config = dict(
    hop_length=160,
    win_length=512,
    subsampling=1,
    muon_scale='spectral',
    nesterov=False,
    orthogonalizer='newton_schulz_5',
    weight_decay=0.03,
)
Rows from block 2 of a small multi-label audio tagger, named by matrix and row number. Rows with one number belong to one neuron. Each number is 50 + 12 x the weight over its row's rms, rounded and kept within 0 to 99. All counts start at 0.
Before each neuron's rows are labels from the 100 clips, of 14976, where the neuron reaches its highest value: "responds to" is what is common among them; "loudest" is the band of the loudest frequency at the time of the peak. Only what is clearly more common there than usual is listed. The data: single notes of musical instruments (NSynth).
# fc1: second MLP up (model.blocks.2.mlp.fc1.weight, 768x384), inputs 256-383
# fc2: second MLP down (model.blocks.2.mlp.fc2.weight, 384x768, transposed), outputs 256-383

responds to: octave 6; pitch class: C; pitch class D#; note: C6
loudest: 1000 to 2000 Hz; 2000 to 4000 Hz
fc1.396:57 58 42 47 24 49 52 44 41 64 61 65 56 53 57 71 45 48 54 22 43 30 47 44 60 42 61 62 54 33 30 47 28 66 55 48 42 23 50 32 49 55 60 28 47 59 71 52 55 74 51 43 58 44 38 58 54 57 46 53 68 57 32 47 48 49 43 42 68 39 57 50 44 19 44 69 45 46 55 58 46 25 45 48 13 69 56 54 44 37 34 58 23 73 50 59 27 24 40 52 47 47 35 54 03 47 58 64 42 49 41 43 57 47 56 58 51 39 76 50 36 61 27 37 51 50 64 30
fc2.396:46 27 55 56 60 40 42 26 54 32 68 59 71 37 59 43 51 55 37 52 24 50 38 43 48 61 52 37 42 63 69 62 55 35 27 53 58 67 41 35 44 54 43 40 64 59 28 43 39 40 49 52 46 42 48 63 34 65 56 59 41 48 62 53 57 54 70 48 38 56 68 41 57 57 60 48 58 40 62 43 36 64 41 61 35 43 51 61 59 69 52 42 60 71 56 58 32 64 48 75 59 42 35 62 59 41 51 48 37 49 54 55 45 63 65 43 45 66 45 36 43 45 50 52 49 52 58 63

responds to: octave 7; pitch class D#; note: D#7; pitch class: D
loudest: 2000 to 4000 Hz
fc1.613:50 28 44 83 58 45 52 53 52 57 49 39 59 53 44 29 52 52 57 36 52 37 45 41 70 60 22 37 50 62 61 59 48 55 66 53 46 33 55 66 57 42 50 55 69 45 65 48 73 34 69 41 20 66 62 60 44 48 66 38 33 55 35 35 34 54 63 53 69 55 45 42 44 23 69 53 59 34 46 42 46 60 60 33 48 49 39 54 52 64 45 52 49 64 46 53 44 55 45 45 23 39 61 65 64 63 49 64 43 42 39 63 60 39 41 56 57 46 50 38 62 53 52 65 59 42 64 48
fc2.613:47 58 58 43 21 72 46 48 55 57 39 72 47 53 43 57 66 53 36 53 71 49 45 67 54 55 45 49 43 46 41 40 59 34 54 52 47 86 45 56 47 40 57 58 24 27 56 28 46 40 77 58 53 47 53 31 63 56 50 27 65 27 52 43 58 74 25 26 36 58 33 28 62 59 53 50 59 44 50 64 58 55 68 41 45 58 37 36 72 45 48 37 43 38 51 30 51 60 48 73 68 47 22 43 37 45 58 25 46 52 54 35 33 45 45 53 59 68 64 66 30 43 72 44 34 58 31 45

responds to: octave 6; pitch class C; note: C6; octave 7
loudest: 2000 to 4000 Hz
fc1.764:48 49 47 49 60 53 61 53 57 53 61 43 39 50 49 64 40 43 26 62 63 65 51 33 34 53 30 58 78 31 69 50 53 48 41 41 49 40 60 54 53 46 54 45 66 66 55 50 35 64 38 36 28 58 31 51 44 38 43 54 59 61 65 32 49 29 27 42 49 40 56 71 61 25 59 35 49 55 54 51 56 49 74 64 48 51 47 51 25 61 30 48 51 40 52 55 65 54 53 32 53 53 73 66 52 49 23 62 66 34 56 39 41 35 47 54 61 48 41 35 64 54 47 65 44 38 19 54
fc2.764:67 62 63 43 46 61 26 50 58 47 36 40 46 37 44 62 60 56 44 23 62 52 44 51 65 42 60 67 33 45 56 40 62 65 55 32 40 40 36 52 39 53 50 55 40 42 52 57 68 41 39 36 80 53 53 15 45 67 61 30 51 48 73 72 55 67 64 45 54 58 49 43 42 54 76 71 56 65 40 47 44 66 48 61 51 52 47 42 51 61 46 58 46 70 50 60 32 54 39 29 53 52 49 45 48 35 65 21 43 64 57 34 55 59 54 58 28 67 55 51 68 42 53 32 43 58 59 45

responds to: octave 7; pitch class A#; note: A#7
loudest: 2000 to 4000 Hz
fc1.348:46 58 44 57 33 44 52 97 49 49 27 50 37 61 31 60 31 40 59 47 64 53 40 50 36 56 50 54 44 49 54 42 61 70 62 16 41 57 59 54 64 58 52 49 47 41 37 37 59 41 38 62 42 56 36 48 45 42 57 71 47 43 54 49 48 60 56 71 57 39 29 44 46 65 46 51 52 55 43 51 42 64 38 43 51 47 30 46 57 58 40 60 59 72 47 71 48 46 43 49 60 37 57 66 58 45 47 61 51 65 49 27 59 65 42 45 44 69 46 49 69 61 53 50 62 61 39 58
fc2.348:53 49 70 28 66 59 57 38 44 58 52 50 65 50 71 40 49 65 44 60 58 52 54 57 61 26 43 41 47 46 32 57 52 18 48 61 55 41 45 47 60 42 62 48 58 55 72 54 69 56 57 67 84 46 61 39 33 33 41 75 64 49 40 56 62 44 40 36 62 61 70 47 34 50 69 43 54 52 36 50 34 34 31 23 43 55 41 51 51 38 49 24 57 44 45 55 46 55 49 45 27 52 50 59 38 49 46 36 61 45 29 73 44 53 34 52 46 57 46 56 34 66 69 45 53 64 38 46

responds to: octave 5; octave 6; organ; pitch class G
loudest: 1000 to 2000 Hz; 2000 to 4000 Hz
fc1.426:42 34 44 62 43 45 44 52 43 22 60 61 31 67 85 45 47 52 55 48 56 57 77 75 50 39 70 55 39 27 49 45 48 44 24 61 43 54 49 48 37 48 33 59 31 41 76 38 35 59 66 56 56 57 32 55 59 62 60 49 34 53 56 58 50 45 43 38 42 38 36 38 53 46 34 68 51 47 59 49 53 44 57 33 42 61 64 55 50 63 51 59 57 66 42 45 53 59 66 36 46 48 39 44 46 20 70 34 63 53 39 34 44 45 63 68 40 37 32 49 74 48 63 61 65 36 58 44
fc2.426:67 49 32 55 46 55 31 57 41 56 43 50 47 32 31 48 54 48 31 48 57 37 45 29 21 46 53 49 33 63 54 63 64 50 80 46 36 69 49 59 46 50 38 46 47 49 47 58 61 44 34 57 45 64 66 78 36 34 40 48 40 38 60 54 48 61 44 49 68 67 52 64 45 71 73 43 51 50 44 67 39 38 47 40 56 41 51 44 60 17 59 69 47 55 49 40 29 46 53 46 46 54 36 43 53 60 61 50 54 53 41 58 51 40 22 59 73 54 57 58 40 47 40 20 45 44 43 53

responds to: octave 7; pitch class B; note: B7
loudest: 2000 to 4000 Hz; 4000 to 8000 Hz
fc1.724:49 40 68 45 57 38 27 54 35 38 40 42 54 57 49 63 63 21 57 41 47 62 39 73 53 43 60 64 62 48 42 41 25 55 51 71 46 61 57 35 58 52 41 58 57 64 23 52 40 57 52 52 41 71 73 71 42 30 50 47 48 61 45 34 55 64 90 62 66 18 43 29 62 50 65 63 49 57 40 42 27 69 48 48 55 65 51 67 43 64 48 47 47 31 47 58 51 49 35 76 50 37 54 47 34 43 50 71 40 53 51 43 62 45 54 68 26 59 49 69 46 39 45 54 60 70 44 51
fc2.724:68 48 38 62 62 73 53 45 61 58 48 47 47 43 41 45 64 66 64 58 67 36 64 45 59 21 44 51 56 47 37 48 47 76 40 55 60 31 38 43 48 49 43 67 45 15 64 59 61 56 50 48 59 51 42 44 56 51 42 39 62 53 50 59 41 49 43 42 45 58 51 58 51 47 47 44 43 35 46 62 75 60 66 68 54 30 41 47 50 65 62 35 69 46 49 43 43 42 29 64 67 53 55 56 41 39 38 64 31 37 52 37 58 54 60 48 46 47 55 35 65 49 41 38 55 40 60 68

responds to: octave 5; organ; pitch class: G; note: G#5
loudest: 500 to 1000 Hz; 1000 to 2000 Hz
fc1.591:51 36 36 63 54 55 59 54 44 22 28 55 43 48 59 70 60 53 32 44 66 45 55 26 48 42 55 62 34 75 69 47 37 47 58 45 60 72 43 60 64 45 49 65 42 43 64 44 43 60 73 58 32 59 60 28 48 37 59 50 58 49 63 58 50 58 35 34 65 37 58 31 54 52 33 51 45 56 49 34 45 42 42 63 33 42 41 49 55 62 57 33 50 52 42 34 60 63 64 47 59 49 63 51 54 43 37 40 52 83 50 44 46 61 73 48 48 37 62 52 49 57 56 37 37 44 63 54
fc2.591:40 54 41 57 59 52 40 43 64 35 49 37 45 59 40 59 48 34 52 45 56 52 46 43 62 56 44 53 45 26 31 66 74 64 56 50 65 41 68 67 43 45 34 50 31 53 13 34 77 41 41 27 67 43 48 46 49 65 50 67 73 46 24 74 59 43 73 71 46 45 36 52 24 50 42 54 40 38 55 66 58 49 62 32 68 63 57 44 57 35 48 63 39 46 54 52 44 36 39 63 48 45 36 65 63 61 52 53 65 47 35 62 46 43 29 45 38 45 66 18 68 29 33 48 49 79 54 59

responds to: pitch class C; octave 7; octave 6; note: C7
loudest: 2000 to 4000 Hz
fc1.100:60 46 55 40 46 62 58 56 50 49 68 52 27 68 52 53 55 51 72 40 53 44 62 52 82 33 36 32 31 44 40 52 75 72 44 53 30 47 63 52 33 48 41 45 52 33 64 60 56 56 69 44 33 43 58 42 58 58 37 51 55 42 49 44 56 36 59 45 40 63 47 21 50 75 43 54 56 59 44 42 71 60 58 47 55 61 56 63 50 40 55 40 43 59 41 57 45 60 53 52 56 48 62 65 41 44 64 45 49 71 50 70 56 49 57 49 49 40 55 58 55 61 58 48 45 37 32 51
fc2.100:52 40 51 72 55 46 41 37 81 64 40 61 52 29 55 44 49 45 39 46 42 41 58 62 51 59 57 43 50 48 60 41 43 59 37 51 70 51 37 82 52 48 55 64 40 60 43 65 41 41 57 42 53 41 60 55 41 25 70 45 47 44 57 43 45 73 73 48 66 68 33 64 50 37 46 39 23 67 46 45 45 50 33 21 41 50 38 54 60 47 39 47 62 36 72 51 51 54 58 49 46 59 21 20 34 56 50 55 54 71 47 44 32 40 54 36 39 51 47 42 57 50 54 53 45 53 62 28

responds to: pitch class C; octave 7; octave 6; note: C7
loudest: 2000 to 4000 Hz
fc1.660:56 61 73 37 26 57 59 52 49 44 57 42 29 43 63 39 38 53 48 30 60 43 35 61 54 40 61 56 61 59 60 66 57 50 41 55 47 64 54 49 49 54 36 53 52 24 70 36 65 77 24 41 39 70 40 58 35 49 48 56 48 50 34 48 39 49 55 54 55 47 39 51 76 47 56 60 33 54 57 54 42 81 34 53 21 59 48 53 38 62 57 62 37 47 47 39 69 29 42 63 67 51 57 43 61 61 61 53 34 27 43 57 43 53 51 29 52 51 56 48 48 33 50 43 52 30 45 32
fc2.660:43 38 26 58 60 42 52 43 67 22 47 44 40 48 63 34 73 45 55 69 36 67 48 48 50 65 71 59 70 49 54 38 60 57 50 55 44 24 49 68 40 59 09 63 55 63 49 42 39 38 62 60 49 60 52 38 58 56 39 27 59 36 53 43 73 51 48 45 57 38 37 59 37 69 42 39 47 52 38 46 50 40 53 45 68 45 31 56 47 50 53 39 49 66 62 56 52 53 59 58 42 35 28 45 44 30 55 46 38 56 57 26 60 57 46 68 65 73 32 43 47 52 43 49 54 43 43 64

responds to: octave 7; pitch class B; note: B7
loudest: 2000 to 4000 Hz; 4000 to 8000 Hz
fc1.593:56 36 64 66 59 50 48 42 46 67 45 19 65 52 54 71 59 35 51 30 64 57 32 49 59 51 39 48 56 33 66 48 43 56 64 74 49 63 47 48 63 49 46 60 46 44 60 36 48 37 53 51 50 43 46 49 37 62 45 43 63 53 29 66 69 42 62 56 46 38 44 65 54 45 60 36 41 74 31 48 20 41 40 67 40 61 69 56 49 49 51 45 49 32 50 60 64 62 52 53 53 39 41 50 34 42 29 56 54 52 39 52 67 41 51 55 41 78 34 42 59 39 40 52 46 58 35 26
fc2.593:58 45 36 39 37 47 89 39 62 62 58 25 46 45 43 77 47 58 62 54 35 41 56 35 42 60 44 39 45 55 44 60 63 54 37 55 51 54 36 58 43 37 61 54 38 62 37 41 36 49 50 65 23 72 52 32 73 35 33 43 52 32 55 34 39 44 39 31 52 53 69 54 48 52 56 62 49 47 54 60 37 33 32 34 45 47 31 26 66 56 35 63 56 54 57 44 34 56 62 46 40 57 32 47 64 48 77 41 52 30 44 37 22 67 44 73 53 54 47 37 60 54 34 31 50 45 57 55

responds to: pitch class C; octave 6; note: C6; keyboard
loudest: 1000 to 2000 Hz; 2000 to 4000 Hz
fc1.316:19 65 57 55 53 52 49 40 35 23 53 73 53 36 64 27 66 47 46 61 37 23 70 61 31 52 68 48 69 34 40 46 54 57 46 71 47 39 62 53 42 35 52 57 39 40 59 51 50 40 53 37 46 55 63 69 23 60 50 56 28 43 44 44 72 56 32 40 64 67 28 67 46 46 54 63 59 44 58 69 44 61 63 72 55 47 61 55 44 51 58 24 51 52 41 32 61 48 50 60 53 52 54 47 52 35 76 40 61 57 59 41 56 55 45 34 34 58 62 61 41 32 36 59 48 65 35 52
fc2.316:57 59 60 35 46 44 49 32 59 74 44 17 36 46 39 42 45 61 66 47 72 64 52 40 35 49 47 53 53 66 44 57 74 59 36 50 49 71 43 44 60 60 47 47 54 46 59 61 64 35 30 76 54 54 52 40 47 47 20 45 63 46 70 50 56 68 65 41 56 55 38 53 51 54 33 39 69 56 61 62 69 21 44 69 32 59 43 36 60 44 38 61 58 58 52 46 33 32 64 32 45 35 46 62 36 68 63 49 39 46 39 31 49 65 45 50 38 56 56 69 47 75 53 45 54 46 41 51