{
  "arch": "conformer",
  "mlp_ratio": 2,
  "qk_norm": false,
  "residual_init": "none",
  "adamw_lr_other_params": 0.0012
}
Rows from block 4, named by matrix and row number. Rows with one number belong to one neuron. Each number is 128 + 24 x the weight over its row's rms, rounded and kept within 0 to 255. All counts start at 0. Numbers have three digits each. After the name is the row's rms in percent of the matrix's.
# fc1: second MLP up (model.blocks.4.mlp.fc1.weight, 768x384), inputs 96-191
# fc2: second MLP down (model.blocks.4.mlp.fc2.weight, 384x768, transposed), outputs 96-191
fc1.105 043:112129120119137112092096157105108162093085146181144127088110130129134112104125129180132122073121133141177095144115096091173105118117081104159160192110089108125077099118133117135128149098134160104111138119115117138108124091158158174118120128165155110089128143129139143122107152146121150117
fc1.106 160:125094121127166131092114122098137133156138144080115113116140109139140097152117105121140094157132130099135128170087110138168158156125175125187108124137145103104152148139113090146149122149143129115149117121094127126123126177133115139108168101153139153119141139119147101137116077153147112169
fc1.107 180:100128110136140135102165141155086111145161137157108143131133144101169117088114101096156129115143176085139136182076136165132142135113057110113133155142118144134124156102174113123086119127138131119103130121149161102125150131162126118155128131097079121146140186127138139087131142102132099147
fc1.108 072:107144148127120139123086129132141143131133137173095152076087129172134136162112109096122146125147145087113134166151144156157118082145108130134146146093116143107128103151108144119118087153120108172106189115114165120098128139134100126133144144129158099136153122156135180115133108117103122103
fc1.109 156:114139120125118135130150117102118087084119116108137142127151148116087156164151113141107141141118147165104150116112142125144120116107123130138119151213153089134099111118115150104131169147097162135122126125113112098117174084102116089094139111142147139145155137131111146142124123127102081154
fc1.110 138:102088140128155152140159156097140105087138131149115116136120113122141124093160079129101103146127148170109095107134151139146153129119124145189089103130121118126099115104113116143114143108133131090142123158151134117105151135149156107125143170156132089154149142141146158131133143117125130152
fc1.111 073:095170107124101104112102118116128161116105171088162111099100111137130143158121148136178093123147100152091158119106100113132099160111118168113138101124099127132168097121108140148098129143138109121123117127096142125129137131138100158101153093128163169107145099158148123104121125106128062113
fc1.112 079:151128127139171090140159165102132114126129162184142153122112081126053092140106071089124159075096121137115115161100138119094106127146125134144127130142152116114083135135153109112144173090141130115111117129123110127150122141132127136121134100125124114141102130148138112162144134150145158158
fc1.113 043:104079108143127088144121111115102093140106101135173114155154110170169104156156129108104131140133146126119103100131139128178115147152123119117154170152114155088181130134089106103134108087143099142112117128131152119130139099125118115126154110062092108107155136097141157134095145108118143146
fc1.114 130:145100109092154145105130102075084068114070124152147135147173144147101089121116121106122130137112142103154131143101193134131122125124119136105109137122102103138142121127100128126122139133145087121117134140117112149110129106119134123137151135121154127125137120096107126139093158094139160124
fc1.115 073:108102118116102123132127129117133108143163129160146163080113164138162104128126164105111132120157131122099141162122138144138135159123116154092106103162151110115141113178128141096139159109093095148131174115116122144144142116134153110135080171080121094124145141123166149139110134132143073124
fc1.116 128:118122101107164116116176128151133108148085117177141113147162079114118094110162104131117105117116104144155128126119142144109127093089095093117156130094145101116099075135127162118172143090136133187136159136156130070145102134154145188150104145135148106100084130133106136118121115140143176147
fc1.117 077:122133098118155114170097105058144144159125125080178174145142107085082150113122160133094115140180154169111136168132091180133104129151105112156113138104161104125172162090123120151118130097123123092152151106141154102142128136116105145114080130117102099136134118122105114149135117119146106076
fc1.118 085:101162136133134092120130116148098084103079086137115148147076118143139105154135099151134137141142168131125148134139129111144134159186123150136127170138157144135113189130115146110127115126109153107131131088131104106122133164076106133090093144138129142134108132162115115140103091140104133139
fc1.119 054:119150106132191148137156105096137139114101150079144132100152138156140110102107130096146112135149119150095145128104108078121148146107120144129091113154125131103143138095101137131109108151120162150130116124131134094102107117127126060132180112145071160146121120095132157136114115121112114172
fc1.120 045:185175121162152107069156128120104078117107148080136091086080117103124151139134133151147103126137133126104168138127082139114108107167128175099114158079128136111151136113151149099168149107126130132121100113113131126125158093131130103115117123152119103138154144148127119131151111090151080131
fc1.121 073:124138157145120133129164121129144088151149165118157120119127134126097103105072104096133152101152102150160125153149124112090084107166126142100117094164169109082146106157125146120170164108139135124102100073124152085146133113111147160096113138098116157091110105141087106146157124132107152092
fc1.122 070:118174130131138117153141118135130139112129143056109137123145148121124128103148129105125148091148136091154117155121111149132095181130106103157116133116115199155130127121170151113119109105093135110133116162120114133111098153141127132105149141140082124145156160114064131155084101138104151155
fc1.123 157:144143080120137153134115129070140196116122188139095099140116094090141086103125138140120098125125121125139116154164144135124148120181179118127146133104111118133122154135123116127113129177169160136151111102135124136131115140124107140100148139108179194112100113140117135147115125124101149109
fc1.124 087:141123077114104116093119107092127110163118119144174107167096132117183148132109117092184116129163111110114135114117119150146139104117129160110155098132102113161151145141146115108162140108139126114120113097145144125118100142144111108124099138123147133115137194145076133124135115113168135129
fc1.125 103:140140108124119090103096135119124108149118124102127106150132137085124106101142089101142134090116095129140139146172099113125158119136109130128138136170155091153103101113126107150123137086107117122108189189140138148161141112155113141128127171127123141105151093187103123124114162160138091118
fc1.126 073:131100139127108144138105131135132118114112155125126111129087107130125099136143123150152128142144106118098098152101142139128113160104037129115119153126149099138170150167157094145118126075144099130122179129136152093124125158098096137148146117118145083116140118122111131105157155143127175149
fc1.127 107:120073128123140108111143112087117145129136149118159141128152106139123148100163101116153120114125148096124122145096135113103112128162153133138161121117125089120124128162163137123164127110139157133105181110122147161157136177092124122098114122112125132133135165139137125127109092109143162128
fc1.128 125:134100142120140108124147106139120078146154105108085146118115117121140128137139118141120133096140146136154139142090139129153142134175147125139106146183146106136139130099116139123149155102150113157102152137153118112110113116116120109114153120133103131130164106149103140114156083126146110126
fc1.129 144:117134146149105146141108125150120131100134119169158124166137075127163153198110137116158103146129155088111150110140089082092115110117112146108190154144145136140126098106065137133110131098149114107146087116116112105127131101128137145145121133078164111138138094113170165156119149137089159147
fc1.130 085:115115162158125133111131109075120124106152105111154104139131141101093101176123131094157078099140120123096141119091147132125115100167111133175117150083130124138139098128130097132145076118124116117095128114144126113098140119137133094126108148146109105099138128106166106100149105114150107126
fc1.131 094:151168164125152086133081124130139140128127128139111092097112129101110133107115148169122137125082160148135154149127119087135121133121145094160106097129143175128166105134123155128119109130110145127106142101084126129174140166127161120145105121137133158141139132123132089145175130133119117161
fc1.132 094:149149119131128127149105164190123119139156147096152114138141113086113120119134136131119175095106148123117139126088145135126164171133148169172131107106142108134129143138114164100117119136132130107133113112151132127162127160101122190139106086125153125144109121149156139080108165134164143117
fc1.133 055:117138090119127158128149093107143159118133138101127115138151124115158136134149094137141151121197146114174118136135155133168118110111072158141133087161135123128138102088122142160116134135107109134103109161154110152112115094117098112136134128108150102150137153147139139167142154122087109157
fc1.134 068:142118149155065148085126112150139143107138126103155097134127160165118117105095129116139125095095152133139146087131141133097172149130150136106157096128088083148122136153117169128113115117162122113129101117147119148156139100154123121140140147123110123125158176112132143129072147105143086157
fc1.135 075:186157120120112132181109139148112089147131185149165126113137127108122142165142162114127114136084139149147073115139147132125116150171128149119125108114101160182139152119126128102124155113103121123076112137064080125191124132144129092125116166138147110143163127122150080146103109134132109118
fc1.136 132:088132114111080097150169111119098109119111142135146155105097102178155143086101092120137130166074138127113154136103128096157166151121131135160168132154130084122114154140072172085151119141137141148122155155123118110140123130131138162164117143129138161114131094091115181131177151117121133148
fc1.137 108:131146088178173126112107116125095149099166124149123087138111123146141146136133142125107113127136128109089156108120089112169177126117126112147107147089091155144097114078103111124173144121125113090131145124098132065114150106138123125144089125109109137132145183158117130133122148096113122146
fc2.105 044:160138098123120112108123129124097118161160163115166113153113127105120129175120129131141128161136106124087132099140131109098104127095192139123096094150185110162149104191158130154120145184092121142128123186120118143133133195127093118102162149129078141131091148150127132133125088143184111111
fc2.106 158:101123116100174142137170119118147164151113101125133130138121153123119159124123138124136133107121116128114135111114133160113101063123114146118098160127101135126100131117090143118096158133111103084172097109141154170121104105162161095100101168107114137151123148130148144151132135163117169131
fc2.107 180:145123179138147123107110135137142148152127095104144108100142174106105111152135146160113125143111139133137141129144128106160142120147127142087101118152169140080139114120141152130157156126115136120173128122110107130114114118129160159105138161149144096117108147120080143157104135104152135193
fc2.108 066:159113129121112142151128126169159187124143118103139137163118114151103149115121116137136154156119152120144151110139139140124098169090136111084090120119207116120153172150119102143169133130102181111141125141144094106135188126149161065128105111102092133112090095132088077143124157126111121174
fc2.109 143:139114149128121123122157148154133173152142122142103118096105134157133161094111124094143088109165131120146095157161161096129121136114167132120166141082149104136156130128151112144120154098130103081089160139088107141125162060146110110173149114100110138116085097140117132113108119125138120133
fc2.110 111:182098190099098157106147115138102125106095131118106098156087110126123083178130149132152114113157123111154157098135092138145124126135130176088126131127119080151133139120179141101108134112097162136144097136131147151135128091175109149119103139100113138088109167158086143143130123156148125137
fc2.111 081:129115147120140155155138167110148100156088109108112190159179129116156097139124144145098174144125119124161065118128114153136127102142126110158118157121100135100105163115163148088160112126132156110100140124157109157143140141093154154129125148089125108146154142113075108100136146110181176147
fc2.112 078:118121139133105108139140143133125130156117131117159163140181143091113155088134154149138135165087137138095150126153102121182138111086119096111151118172134149105142127105097140106095133142127141131178124144122100141097136129077169138166116120151172109149138139095088150100138113102106131119
fc2.113 049:120144106079123131127160135143150139132138126116116130098107138138102142110073111163157117112127106096129136152130134127105168122123125111121144118113116153142097081168134130155121137189111171106154101130157101132142112152143147136105082128136156122178126107146149099102156143185141064140
fc2.114 140:122128143151130111119163136165123161109163106093105106153138112140169187153108118144161112133133098109147123126098096095133116134113109131126135124157172150104111119102124138122138102139111184113120147106120131086101171118176064113133139122140117075091114140127138126117145105157164148110
fc2.115 078:143101135118124177164106101114063146161092149073139119117131103103106132104150120132107157099106116156131110128082116120127112148144150100175141106103085103090135133153150082104149054164152192072115102154135115160136117154111144137095129129137141121129116148140108122116136152097168169102
fc2.116 144:153114139135143150168157133156102158104119141106134143115125149132135149172113146108107143126136162110089149150153123090153100143122105101152111119168132166180151148142121151159114114166130103101095105101126175156130111121115132133116135135124088112166133134123150128140166136162104110101
fc2.117 080:105100126088124103120120164121136114127112112140094131119098116134087123132115108142117132112094134083155176119131162151114138142133131158136156107112123085123124099125123109117131133144133110115170151162145145160155119115164132131089127129113130164125118105079148114163133171118131094132
fc2.118 086:142090134127082156110137163119161151110143115130116086119160111129142136144136151085102132152148130140134141066167165153126096126078126102118115109115111129132124119139161109172121070134148100139105115155128137138130103118113110095160141124155200107126100151115143176140135182124098135119
fc2.119 067:079100145091073108118100155141124095116141126140123141160131089109144098108135102184094149124139156095165154106113148150129124104135154116154162139085126123144120083164158085102108168137103103121105153167137086154167141123132132175100091098126190094136112123124137114123147158159147159100
fc2.120 047:138093133155140136190137133152133126118120093180167130176176155146085084135141123149146111135072106117147117140144142093107157121073129106139125131154141145173129114097115152153170123164119149125143140129135159173119105138132136145150099132109156182107136123161136118144094122130092148134
fc2.121 081:128134141120117118122118155129115141102129091140090118154094126107141178156115136157134105160111173068123137124107158157129179117092102151147112156158090145182143151119183105139135110116119126104133124145154128126089120110149084120142149154155159105174107128108143161109117137104157109172
fc2.122 072:136134125098160142150165127104129108110122072114136107139115093157106153140109113099087182132149086184115153096089166089111135135107136196131155085166126104087141115108140115145131159110123164094122117078121124118126153116141144125128106099140178149070111153141126107122156142115153118156
fc2.123 141:131094164091097159134127137154126161154102098110101171140124130140135139123119165114180119103091146116154141100104088167148126093121109153165145148129191111104164130154110176150140144116103132133087108136163111137168139095108176168101126155168154129130160148122144069107118134110122120164
fc2.124 083:101154150126150168176107170100133142110122126120148134103110148155095114164130169117120119115088141141153097140166117125146101156149128092107118186119163148097154108098156136091122106116172144118134129132099130134109156142120188135141130115108115153167125072128144108129101140139101099165
fc2.125 098:091134146123135120118169118118148108093122141135147166124165125136152127155123155158153120178107168125145148131108157133151169160124166132159111104107112119118152122108151140107134085140117098129148121096082141133068096123108146127117097109151118097148129147135149117131167124083158134071
fc2.126 078:088151172146135128117122146134098127132147099131134113136135141096128136145139110089146126111101186160160096118143135106151170137134172126145132149113135143132081120109143116099098118143115119102175097097120083090142146121093106165119113115118136155108131124136142160132173125170116139129
fc2.127 100:122139105117126123117116119120163132155108155125104084124082095140165133111113122123134138117123109131165127122153145112133120144158125121147167142114140122121120109123107098110079115137110076136130093144144175110146126150149162124121125141140130154084142104145178135136163110138085120090
fc2.128 122:134158090135138140130124123139138147131134156138147092146136151120103155131064131144146129126128109093139079163135150148132148155139111132106125162112148102091132110119102152089126101129131138105119101092102134140128153121117137133158115113141124169123171169127154123113074097143108158102
fc2.129 147:109147121123143122128149117109148103135137128118125088143127143153096097068150116163113120117128138121113119086160141130105171164172139107104099100140154129178120116193137121140141162172135147110135141128126159106126094123125112140104126159201122120105141133113142078105098142153125132159
fc2.130 084:139148103132137112154116131111138140120110161130096121088121129134136115142141128112125163139101084144161148107148112133132124140144169134115118066165129163078089142089129118086110132147160174140152126151135137131141096150086089096086134135120146113174172104148115161104092150151105144130
fc2.131 088:132132102135112095173138113137120141143154101117140125150123144142128119111144132109116169144121088128058080105165124150096102138136108116118135138134138143109157135131117132114128141126144167123171103156170141128074100135126150109153183102108121111140119129108125169100143153103141148101
fc2.132 087:125145149089084125097200129091170153123138131157144084129129156161089141166104131102143102124136115118141132106136127114154138120143114155086131172119112151142123077093147121133150155118134168163111101129142120142120140102126109124141138163147127098120156116133094090161142113165130128147
fc2.133 062:133119098133167084119122126130114119133129125102111150099088142137117113107131138117118150142088123128092134109132127118080115156157159152102138196148120147149113109168165105096148112135175109108141151106127138137127157140126148118095118141125111156098123109100096105107121134135143116127
fc2.134 069:182127108126157114157148134115149092136126124099099103112120136118105150141135142173163136141150100081160073093112127124159068123127138139130097108120121154114113139110142130118137129155121130135122139133142154112108137154122134151097130112150134112160094120145086107119180096154144130134
fc2.135 075:135045087103155112115130101114117194117076125127136152166125168131137093108117145150102163119122140131121131158111164165160116158131143164125118151101128104114113096125156123144100130105128117129176146172146177115113184150162103168102140088103103125123116124149159149107117156155139171148
fc2.136 137:110119185134127150096131133109164148116109162102101112153138118110121107122133153123131094067164135075141124120154092109135109107145121071138100104146108126142104109128125109148073109114147172160116142166156129143135122098093143128142154115106162089088095171132129118119099085136128115138
fc2.137 100:139129161131126149125136123121130140154129112108161109126141122101098109124106139138128134098113138131122128119107158138123136107169127141085112107135133102153164148196120154088141148094168146145115109154114154145104128121110166124123158117135194142117106124138156118104133107158171150137